From a checkpoint of a small contrastive image-text model: encoder activation gelu, text encoder layers 6.
Rows from block 6 of the image encoder of a small contrastive image-text model, named by matrix and row number. Rows with one number belong to one neuron. Each number is 128 + 32 x the weight over its row's rms, rounded and kept within 0 to 255. All counts start at 0. Numbers have three digits each. After the name is the row's rms in percent of the matrix's.
Before each neuron's rows are labels from the 100 images, of 14976, where the neuron reaches its highest value: "strongest on" is what is common among them. Only what is clearly more common there than usual is listed. The data: regions of photos with short descriptions (Visual Genome). In brackets: how many of the 100.
# fc1: MLP up (encoder.blocks.6.mlp.fc1.weight, 640x160), inputs 54-107
# fc2: MLP down (encoder.blocks.6.mlp.fc2.weight, 160x640, transposed), outputs 54-107

strongest on: text has "man" (27)
fc1.637 077:106179105124100125165124069097150149164167116114133084132178156120155171074132118117109097085189137180144117078151139152088187099079124111071077165156103154095118
fc2.637 076:141087091106120116161143127140131139133152198089132141143085079124152089127170110099124090156079129079138107131139094073072083169178161114114137118137159114147170

strongest on: text has "man" (27)
fc1.232 124:070146135097157121111110110050124123134100129148087122114167161070205167139120098127134132068118095114159096207098145164039155124155120149147169152131106138097071
fc2.232 141:131153090129120174177060141184170113168086137124165129073089127128090075099132114138128152099137108105108172151133127173078129136113128124102087112160131140128117

strongest on: text has "red" (26)
fc1.183 118:121071081144097110154082114133116131210148094116143119101127137132156147143103127108115136157112159141096115168223165140185143145095081197114132111137074137114122
fc2.183 114:140180116163154112189128155140132128162103081175112119122108168107114107090128162124144112004172103146115139153162145120099117120189174082144125167092148140137103

strongest on: text has "zebra" (30)
fc1.420 131:162159122122096171114132147098073097162156093114137131105164138103099088092136079145109158119116137092136127147125139090189094167091134123117067089148177139071189
fc2.420 121:102186138121089150142158155169121151108111116179169104112113119103141175137126126061082154076145145162073140108128116124044166208178088118142070125118179117120075

strongest on: text has "man" (27)
fc1.235 075:124142149086194125142168152063131134088105141106142135138096095080188159148104152154118109125084172147145126082173174120098172154164115109119162109093094122114142
fc2.235 063:107123132155115191086090154157121117137190151094150159120143087133120078116149085125144152184144080093151098113126101145112093109082195159127125147156163162133128

strongest on: text has "sign" (32); text has "red" (26)
fc1.201 158:105128100139113094119121159149110109167129145052158070176157115127156131104111112083075116114163137082204105120158176133098117084142109089115109089085069154113095
fc2.201 215:161153157119158144081195083101137137183142151136122153128111108110107110157077140096127066121165084023141102097074144160070137136151153156135113132115017138105148

strongest on: text has "man" (33)
fc1.8 074:098142195130120108160123063070100117118134141154118077147161124105140132169102147186152137128163127155147165154155167127078102128106154154107134151142131152075049
fc2.8 065:133111075169128129136071129197151147137094140181131185123131077159165103072134094090147102145131062097130135121124148147016129086099083119173095090083122163170163

strongest on: text has "man" (32)
fc1.488 079:079121109098119146165141056075178131098107153168197101091153078150130161149126166138132139127143137118142119120125125162100094088112161102130053106161074123131087
fc2.488 082:112165132100116084138127084157111084105078162122099143082127127120115116145146099119140128202135086093120082159100162099011187128122113130122101101126163102107150

strongest on: text has "sign" (27); text has "red" (27)
fc1.21 113:065165106130132146150142130063104128131070151184127163156162089152195118130092061119167131081078138109164107152142146139199148132132055164136137108086165120090139
fc2.21 127:115141103104139141132119180158166148075076105127157127138185163163127125108167126133100134047108094101115199123142087195195129134172189168115165151175126111126107

strongest on: text has "red" (30)
fc1.222 096:065069119159082129169085105110142094134094116149131107066188111130100098095120093158126123155099119058090128184149176166099075157164094119135163069093158140149085
fc2.222 103:109150096108132125142081153126178098108062110157137161087058177169128117126137112114119153062117127176085180116115101157176186140148177162122107103159084159084120

strongest on: text has "broccoli" (27)
fc1.216 090:090087140126084075070128135138176083166125110099109162065169195089126086175118162099163128120115099147148118162139096118105124082176158140089162122106141136147072
fc2.216 072:165120107145125099115090079159104164168155107122072147130134111128106073126077082168109152059102127157135115143129133114114141121085073168152197089094121141203133

strongest on: text has "black" (26)
fc1.214 129:093134118161084143130181185073087114123155070114085159106150136061172075068145114151124141125095066120160109126161095113150084151135101127068096129038197121144117
fc2.214 144:109096153122107135161127148197178108099076170106044114099159110167116137111112183148099120102085121102081121041135087118129148066147168156090144104115136124111181

strongest on: text has "red" (30); text has "sign" (29)
fc1.281 115:097087145147146108117104139133182162149120149057119047189145114173153133109133156144108106091167091105202152142164176147120074055129149108143144090110119158175137
fc2.281 120:102143163114191133123171100085118166134127130141174172125152130066118091153049154084102080104160106070130074114133144144111149134136164130171109178113061117069124