A small contrastive image-text model, trained from scratch: encoder widths [80, 160, 320].
Rows from block 2 of the image encoder of a small contrastive image-text model, named by matrix and row number. Rows with one number belong to one neuron. Each number is 50 + 10 x the weight over its row's rms, rounded and kept within 0 to 99. All counts start at 0.
Before each neuron's rows are labels from the 100 images, of 14976, where the neuron reaches its highest value: "top examples" is what is common among them. Only what is clearly more common there than usual is listed. The data: regions of photos with short descriptions (Visual Genome).
# fc1: MLP up (encoder.blocks.2.mlp.fc1.weight, 320x80), inputs 0-79
# fc2: MLP down (encoder.blocks.2.mlp.fc2.weight, 80x320, transposed), outputs 0-79

top examples: text has "sky"; text has "blue"
fc1.152:42 63 61 25 35 42 59 43 38 56 43 48 44 47 68 37 47 43 57 41 32 49 53 55 70 47 54 65 54 32 57 52 62 63 46 32 62 52 42 57 45 45 35 60 46 55 58 39 41 59 43 47 39 50 60 50 53 47 60 62 47 48 45 42 23 43 46 42 37 64 40 59 44 52 55 60 36 38 50 60
fc2.152:60 32 36 44 65 46 67 46 58 58 60 43 32 64 43 56 63 48 38 55 67 47 62 59 50 42 60 55 59 57 32 68 42 35 43 56 39 59 48 58 49 45 49 56 49 43 34 55 43 63 39 56 54 64 48 54 51 42 45 56 48 30 61 42 52 51 36 51 66 50 47 34 47 58 41 62 39 60 73 47

top examples: text has "red"
fc1.139:45 39 52 55 71 44 42 41 46 45 58 54 33 56 42 48 45 49 51 60 61 35 68 46 32 40 60 40 50 40 53 47 49 40 58 45 51 74 33 61 51 59 38 42 43 33 55 52 52 74 46 54 57 46 41 43 43 64 66 53 57 47 54 69 59 65 49 48 48 43 39 47 44 37 50 51 53 64 28 39
fc2.139:59 54 60 57 40 43 43 53 46 42 51 41 42 47 48 47 52 35 37 41 50 52 42 53 46 55 61 63 57 66 58 50 30 36 61 60 48 44 61 51 57 55 75 42 46 48 47 58 50 53 50 52 41 38 71 47 64 57 50 52 24 60 36 67 52 44 55 65 41 56 51 58 38 41 34 40 46 51 67 74

top examples: text has "red"
fc1.310:66 48 35 58 63 44 54 35 42 32 53 44 26 60 64 55 59 56 39 55 57 52 55 46 51 51 50 57 36 54 55 59 55 45 59 41 66 63 35 38 50 58 56 48 53 31 36 39 58 65 57 31 52 38 60 43 48 57 45 45 42 61 50 53 38 59 72 35 41 59 44 42 40 48 38 38 58 65 45 46
fc2.310:49 40 47 37 36 49 40 56 57 51 46 53 61 45 60 29 49 46 44 49 59 61 42 36 39 58 63 60 54 41 49 58 29 40 40 61 53 43 61 36 52 50 45 42 62 53 47 51 45 40 56 32 55 43 61 30 50 51 59 48 26 64 26 65 55 62 61 64 43 39 40 54 47 42 42 44 60 48 61 65

top examples: text has "red"
fc1.202:33 45 38 58 56 46 59 59 63 43 38 58 62 40 54 44 45 56 44 48 40 73 54 71 43 48 61 70 71 67 37 45 52 29 39 41 51 44 44 46 42 46 51 38 51 45 49 38 30 35 40 49 52 62 39 38 58 58 55 43 67 54 55 42 63 41 50 59 48 38 41 57 40 52 56 57 45 53 53 62
fc2.202:61 37 46 47 50 48 34 56 55 51 36 30 48 48 55 43 47 65 52 36 52 40 61 36 62 54 71 42 64 62 47 76 36 59 54 56 51 43 65 39 57 56 53 37 59 52 39 56 54 40 45 54 46 36 58 43 49 46 55 44 45 37 28 61 43 62 52 61 40 50 55 61 38 54 53 39 63 60 67 65

top examples: text has "sky"
fc1.67:31 56 44 45 55 75 47 44 62 57 60 46 63 62 55 51 36 46 36 61 26 47 59 65 50 34 64 43 42 67 59 63 63 48 47 62 62 60 47 41 45 50 58 48 47 53 48 65 50 59 54 46 42 62 38 56 57 42 53 67 54 50 48 31 63 62 59 34 53 41 58 44 55 53 59 49 42 63 49 61
fc2.67:51 55 42 47 63 37 61 48 54 49 44 34 53 70 40 32 40 63 39 58 50 55 53 42 52 51 70 57 46 51 44 48 48 30 59 25 36 59 56 43 67 41 34 56 69 47 32 41 51 45 35 48 52 57 52 52 48 40 42 43 44 36 45 43 44 30 57 52 60 46 46 52 55 44 35 53 60 42 63 34

top examples: text has "sky"; text has "blue"
fc1.41:37 65 43 45 58 57 57 45 63 64 62 57 41 57 43 41 32 40 62 61 43 39 62 54 48 28 65 34 46 42 56 70 61 40 55 46 44 57 58 57 68 47 53 62 47 58 42 75 62 53 56 41 32 62 42 44 34 54 65 53 54 45 47 53 53 40 57 54 52 54 57 51 34 62 57 39 44 56 44 55
fc2.41:72 42 58 41 51 38 50 41 43 53 59 45 57 71 49 43 48 45 32 55 53 46 45 47 51 46 66 81 54 61 63 36 37 31 66 36 55 65 46 36 54 53 52 45 50 54 37 40 42 55 59 47 71 38 60 50 52 45 42 37 52 48 46 49 42 59 70 55 56 48 41 44 45 46 56 54 60 67 52 60

top examples: text has "sign"; text has "red"
fc1.307:38 61 60 43 62 57 47 49 67 54 65 60 60 54 56 64 40 56 56 70 51 48 53 46 46 45 57 42 50 57 55 52 32 53 46 41 37 68 65 58 56 38 59 58 40 40 45 50 57 60 69 67 49 66 51 40 35 60 50 34 63 50 49 34 65 49 57 73 56 47 58 59 49 58 43 58 55 46 31 37
fc2.307:56 59 47 56 55 35 48 43 43 52 59 34 62 56 39 31 69 50 50 55 49 44 61 59 40 37 55 68 59 56 82 45 34 42 51 49 42 62 40 23 58 60 73 46 48 47 35 38 35 50 49 53 53 40 54 50 50 47 39 36 39 58 48 51 48 50 72 45 44 48 40 49 51 50 55 45 50 48 47 47

top examples: text has "sign"
fc1.134:51 56 54 36 50 50 67 68 57 58 36 47 67 42 42 47 53 62 41 50 30 48 62 77 51 40 58 52 67 47 57 43 51 54 56 61 36 70 53 44 55 57 58 48 45 51 58 53 46 56 33 45 42 43 57 47 53 47 53 49 47 50 54 28 47 67 29 58 57 47 46 43 43 72 56 55 72 58 53 43
fc2.134:38 62 50 45 46 43 44 51 48 56 47 34 51 46 54 28 51 48 39 43 40 72 57 46 57 36 55 50 41 67 55 55 46 32 65 21 52 43 47 34 54 56 57 47 54 35 52 54 57 71 53 56 42 50 62 55 43 68 64 46 55 36 49 48 40 56 42 67 42 36 41 51 62 45 48 40 51 64 67 45