Weights of a small contrastive image-text model.
Model: 7.77M parameters, 40-pixel images, encoder arch poolformer, encoder widths [80, 160, 320], text encoder layers 6.
Training: soap at rate 0.0011, 6300 steps.
Data: 101725 training examples, 7.9 epochs.
Rows from block 2 of the image encoder of a small contrastive image-text model, named by matrix and row number. Rows with one number belong to one neuron. Each number is 128 + 24 x the weight over its row's rms, rounded and kept within 0 to 255. All counts start at 0. Numbers have three digits each.
After each neuron's rows are labels from the 100 images, of 14976, where the neuron reaches its highest value: "patch colour" is the nearest of a few named colours to the mean colour under the peak. Only what is clearly more common there than usual is listed. The data: regions of photos with short descriptions (Visual Genome). In brackets: how many of the 100.
# fc1: MLP up (encoder.blocks.2.mlp.fc1.weight, 320x80), inputs 0-79
# fc2: MLP down (encoder.blocks.2.mlp.fc2.weight, 80x320, transposed), outputs 0-79

fc1.158:117126151124135138079110097086109111134102091092135163119112138113126157126086157132111162148102154129123070105129118159113159104131146125124098118138123138142110143127087104092126114156187139140169137102083147128088145164154124149143111142
fc2.158:148112146163112108134104166199134107164100137140144111115094142156102136172113141163151117166155121102116142138168158106152100147131126123140123103117128088102123118115112144099114132125129125110129145132117091103141047100151128117101149142
patch colour: pink (26)

fc1.188:135106121164136153133155123093142124133131150113111191100147099103137111139101103108166112154072109150122150146091128116161121142116136093127079133173100076110084121101094135119099109143142092160124157124140134100118136109112132108114115107
fc2.188:125133143098127101100134116140140117123102111152084092149110139153171119144108168111118197160107128126132142153117143132108134168129098129179151120140110140138092152136100161173130076085140143085106126132099142116126097115129110135148159110
patch colour: black (51)

fc1.120:106141154111125167148152129116083107181147103087114145117117120158145173108090164146171144119126178135102121135175150118104151159139137152120139145119112134139123126164161113121088145148155069120117099135150136091110122151121148155129130115
fc2.120:081168105175105099072116150156137127136139134097131123136100100138132132137100178123096144141136085109136123139122142104158165145125126122123146166161117128117085163115139168146133139100134133110174156140162095127162090161124117124155136147
patch colour: red (35)

fc1.143:130097127125134116088125105131142097129144124110148178148109129097130107177141161116156118168110120140164143139141108123135159150123132157140119164184138129136123104097148109159157088131131095167182126132126094153093154148076136145154146112
fc2.143:155108129109120126121098120112148111141127112090111114077084099125138105141132116125112197145157120098137103152098107112118119145121132097127129106126134130127139168168143150141118119114098145079134133168092140101136132076097081141137184104
patch colour: black (36)

fc1.213:128137161169127117118151130131115102131117126123086119128138137135144125153146167107091098118099120101121184156171121084104163159132135105070138159118150099157108105132096135123095095140135150124114156098073139164117141115101098109145125148
fc2.213:128108133088118113113113143101144110112101105089151119120146139133082129076121129153119163126110106102125110131116130135110124077119126121119121097153138137169135145102127121106088144125077054115135173135144093147065091129133140134150131106
patch colour: white (56)

fc1.268:104112111121107122136120109144131161131097124095098146124141127166143130118131187151169119115128188120171133114133115137134113130104189165148076137165125097117135132135148079131119151102111138092172140111141100091111157132119154132123144159
fc2.268:118080097099120135126165133125124131147159172150118104109097177130152102132109132099102156110141142117140116134132114145136144100143138113152191180163109124160111077126114113122096105098114157143080126157112126153146100138140130132165155104
patch colour: black (39)

fc1.309:129127117157101130103088136166141101147153110118142130085097138141171089086165110158130159176107138127133144130132131126113135141115135082148156141149169173162158154168147143116149135118130143093125141170095154103092129138119139126113154160
fc2.309:079149113175168164125120094086116100118115121132132106165133148132133127142101113119136122139138120161155129134124105165114118115128198139131114144153122174159147160070123097127171130136136128166142167148173127138136143129141134126126165094
patch colour: black (45)

fc1.160:113071114140109099138120115120137113098078122134136117128121130089157119160127147156166131143144132088121087119082096159161143121161102109134112140117077108099129160097168141157157130126154141107152079121146143096110103107113106106109114144
fc2.160:134132113136097086137165112157127145119148163152098065084172100151098126145140135114100140141151148155126123081122160134099134135096148143162159158157149118119172109117113143141086118135171181116128141130142119140128110096125125126110132160
patch colour: white (41)

fc1.65:121124114150110144135146133127105094123100133123097157155102161107175113157128151081104122156105146120143168150171116093170132142123107132098130154126149097111108083141100171149172119110124140091102140081119126138135155118084116116167113136
fc2.65:108127130085160115138111098071140135105142096109151117068116126138090134073151137139084133118131096102161133132121104152101103095151145123138133127141124129157168130122135122097126136148128084125100158135142108143074106103119136137156155083
patch colour: white (39)

fc1.229:156085114089094120147113096132092131103125159127157105138126108093128137132163105141140127156172130145118071086115102142171092132117096133118124103137126118112172137127160128117131142132132161113114090129144120089134105142161175137110105182
fc2.229:146091126145105073084118140141152126084142138130152118119153144114143115107106130160091147134127128145082122120097165147078141112116164118129101104131133165149125157132146118136143130151115145094163170172092113108106077169125147106142134117
patch colour: white (36)

fc1.5:149110118115124111137155148133124155110146123132116145119109118137103159132165141152124066131159170100116129124098066136179087098138135168113091147118134162147156171139133144175159137155110122093141156119107125156145153142127111093137142154
fc2.5:131089119125140143145101123170151142132150125138112155139175146118151141153080134181105138094097133125133161102135138073068125122120093161096149110118173116116125115130140081121147147131117133124116127105141112149123072152139170105108117131
patch colour: white (65)

fc1.254:109138146088145134151135180124104146175114083170123149145077112115099125138157102127108113163153143128110124136137174160122089189122137174155152117095122121127148103137119120132095104127157132132095163153127129142131101142160099116133125120
fc2.254:137118164150157093128151132163141106148112132146118149105173113112170110148063137121147150114112109102100124154158150118123142093098106137088121111131131100130070118143114119092127142130164120157154170113125095128116100168131142145159163151
patch colour: cyan (35); blue (31)

fc1.168:120086171142154102107153153118109108127128112187148143144141131097171118126136153145110113114103094116145151116170149120102134103126103132161096130167169129124101128118129124124136133133142125171160148156096125120101094115182152099114069120
fc2.168:133167135103159081129149153163120110128081130135147151128150096119123122142092124135150174163150089094123095141117134108187139154095122103072141090114157139108113119136123146130112109142134159110093148120084128102157127093126112141107141137
patch colour: grey (83)

fc1.170:160129144111122150142148157129089124102141128152122134130150134115166172123090057106143146179144125145118124115109145124114120147113122114150143094088172109120135148122086105083137108152142135128127130206157149140133123130126144156135156166
fc2.170:123050159139133100116115140151160111156158127143164119153108105157131112131095120125167111175133168128119145141125112159132113144131128137116128136133088180135095123157145098103135169121116101129169146129106113147128101160125137166118107178
patch colour: cyan (42); blue (31)

fc1.86:132137106139113134145137112148130121121165087114085127152159124102192140087116113130141116154123133151120115117124172096155145123157130101095141075135141095092127125119102151135113130137161147126107082107087078132102111120129107135189106139
fc2.86:112091121115107125102149135132136133108146130112125056124069088154127140092122102137105098116104072086154127123115125165091123164138137119127154159123108115137123123100130136151139120099109122150143160172165125181121121136130115091105146150
patch colour: black (47)

fc1.295:087120124141078151094115164172117134138137122151130144105113127112140126168108118135110067119117122114101144114102137111131121106098132111102104141107089114162139114120096094096098121105106108120105093082088136096113100086109126128085093142
fc2.295:117141146138131166111123157149135123168102096150114121101131143118125120085158160123077131141101117125136079120118128140087137107139111105156155162140125136148164137109114135142116129109145122194114187172132084096125124151137137103102160089
patch colour: black (35)

fc1.110:078111096120142103126113181139155140188163130150130113096121134121111178154140133120141094126118130123102129155115086125151095120095106178132114120114104106119120122082103115127108102129122125157166141094135095146100132093091121104128123167
fc2.110:122130079101165134120099138132102142157127125114087129149124149148129142173120115090111158101142161106121114118143131122096112130171085141123169135141105145098158143164090120112140110104131115132093153138154143163151109149160133097098196143
patch colour: black (33); white (31)

fc1.225:090138117132167092144121136126110113097158157124120138130144080127148137183169140145086149125108130138167119144145082117126098091098122118154107130122103152143115180123139126078100151086109124117169122132103100144112127138148100153164122150
fc2.225:164110073099129100117123128133082089149127123123124144101152159124128092120140175134126124100147106112087127130125149101134157135118123149114146127109113107123119163094117106157122084158088136097140135135086139099152127104122093139089195146
patch colour: grey (76)

fc1.100:112146129109145102116147126123161101136071143113074119122120109131122157164095153102100081130157140134101153115127108124102123174119152127099136179127101147122107100111087131112101116110110124110116128105085161143117146104143066098144114148
fc2.100:145118133125174094131117146143134100134158163099145138114150174129103083111098152152135160119115088131141086123140177089164129090133130126131127075146154126158142128169139128105094122106158099113120147120123078160113117151145156131136160126
patch colour: cyan (50)

fc1.77:127111089129093101146120105145134115126110166107151085140154154098159106156105141136140107162152139137138099104159099141156100120116102124131137126092138150111156116131144131130134147138156114103139083078145120090097082137120136151117095202
fc2.77:144103141123136078136159133131132151092184119112131114086146114133157122112129122147086144114131161129092094121139145156156126098131174140132158138164131135173198132124142145140111104169147168134152147170126121098146130126121143124110168110
patch colour: pink (43); white (31)

fc1.66:087087136150161093106159118108094135079136138141144125146118112081124087139097102132122146139090097154135101122142127112107126136077129131134070137126130131134094178139156090103124105175135121133145124152140153122094138151131114119113080138
fc2.66:106086119102136104128135112144120151117105119184143109112171139156119141110130124154194132135155131133113114164095137132114125163121066125113148155104100127074084124131147134118107111129141162111099131148115111096159098100113103133097166120
patch colour: grey (67)

fc1.220:124102081104125165101156129087151107107126111105115125133117105121120099095107098165128118127139117146158148139082142148122155140126152139173051156134103136105135117127158081093151136081124168128122106151156149104127149120105116131155124117
fc2.220:097165093122115126126127122150112153139131127204115118142099156165136104147095148086132119113119123137123125128129120148085135124082118143121171125129083106117101100168115068132090106131154133149123135122102136104135119099162161133132183126
patch colour: brown (69)

fc1.198:124098130153167106149119163124108145098137104173097139124131107101160141092111127158148145116093147101155131137156138124118112124103092078100143139170131112119111127127095131157125124139112166145162165099096073121105097108158121131158087105
fc2.198:079102118126127104113145146123132094125127086166152088108096073136127160151098131144110157104108089093136140115114175125154157149105101171131150145098120130125107150114142118106131090123113134122108136133143153125178121113127081149116135178
patch colour: red (47)

fc1.43:148104177124104109130140139100128143070135103160165102140088141151148126147153138139107096149149126110166139125140112097175080108142126107090098144125162100151128150110137139126157113173134135092136145117103106111074137112156109118103106111
fc2.43:139147145095112115166122131148154122119087143131137127143174156105118129101109170175092174144135114094112109116127173132149117098107123096072164091115168126129139119123119137140112123160097137113108112150088083094126097125129165121131119146
patch colour: white (48)

fc1.318:124132143127169115153172135122111105098163130174136144152176107112163093168144141106088148158074110125153144150172126098121150108107096129131085116104103120139126176130109118098133116122129126131152137123125124120142125138146145180172104111
fc2.318:141141096084140104140144140150107120156118095109133130101168175131132153098140185142137092119150154081102140161127098122142148147126127137113171150127132122160124131101127137153092107189105136129134142136110142112156133100101087118092175132
patch colour: grey (62)

fc1.117:136139130134144142132118133107140096136105100128111141128082116111144137155134137140134149127120122117129154142128136108126199102105140104109093152131101100145088103094124084158139099121168151045144121159128154109132154101084092089113137131
fc2.117:136126162156154127116145119123091105113117143152151148173132140135123103125118123158134154133159131154135136128101142151098127095120139125149118086185144167167126095129168120163095165150118107112131153111127116171055093107136145132163149141
patch colour: grey (67)

fc1.124:115144145107148134110130176164150146172083165139113108126140091105173163127094114140140153137147103149163125125146160113105133203153145112114138106130131147112103107140148141123121092110129117165113127152105162129126130106112174119107084109
fc2.124:142135137112136104137120124105156099155119115117137137135162099145140099144079165135157159191108083079125108074138124099154117143113129086108115079164139139111136126117112138128096149116147108101160138129143099148116130147167099134163149143
patch colour: white (33)

fc1.8:092119087157135117100101149176156160101121103107121135124149121184121108124104130143148136130076157097142138076136126134148096163089144170138115162145143093130137127124140147128134129095127160094145124118107111096096136121112111096162164142
fc2.8:093114114135167153145112118149105131127150156105111117139156173170133161144134120130117148165146156148138137107139133117113096094130087104141124154186155130154130076101090109109130118133122145135069125163141121149132125141189156119151152111
patch colour: brown (63)

fc1.247:166125179107128122156152121141113147100130140138117105129149147134148166154130160152095111138096100127153129137185113132087154111147113138139114116116112059137117106121137138127090157139097124118111117082116083106149131092167128161141115085
fc2.247:144165108138150140161142154154133121133075124117147161123108105127135128091113142098107141112131128108112102129084156136187153088106112076108173130132144125138157157132135164153158091132120113145135110119100115153164113131118125085122182155
patch colour: grey (64)

fc1.266:121123143126116139158139142143161107141150150159116164102138139137099114149111158115092083137169083157119131171121129102127110171118162153168154126082134074159159167139104136079180143148127131133133106129141125118130120117128157108151131106
fc2.266:134091099119152104087158149195144129177156114108103129114181142122162168098094143137096163172100176098129147105141137132140143102163105136128113118129139130136124112130112137166134146124126140098127160133109130096130111177119124141107120122
patch colour: pink (31)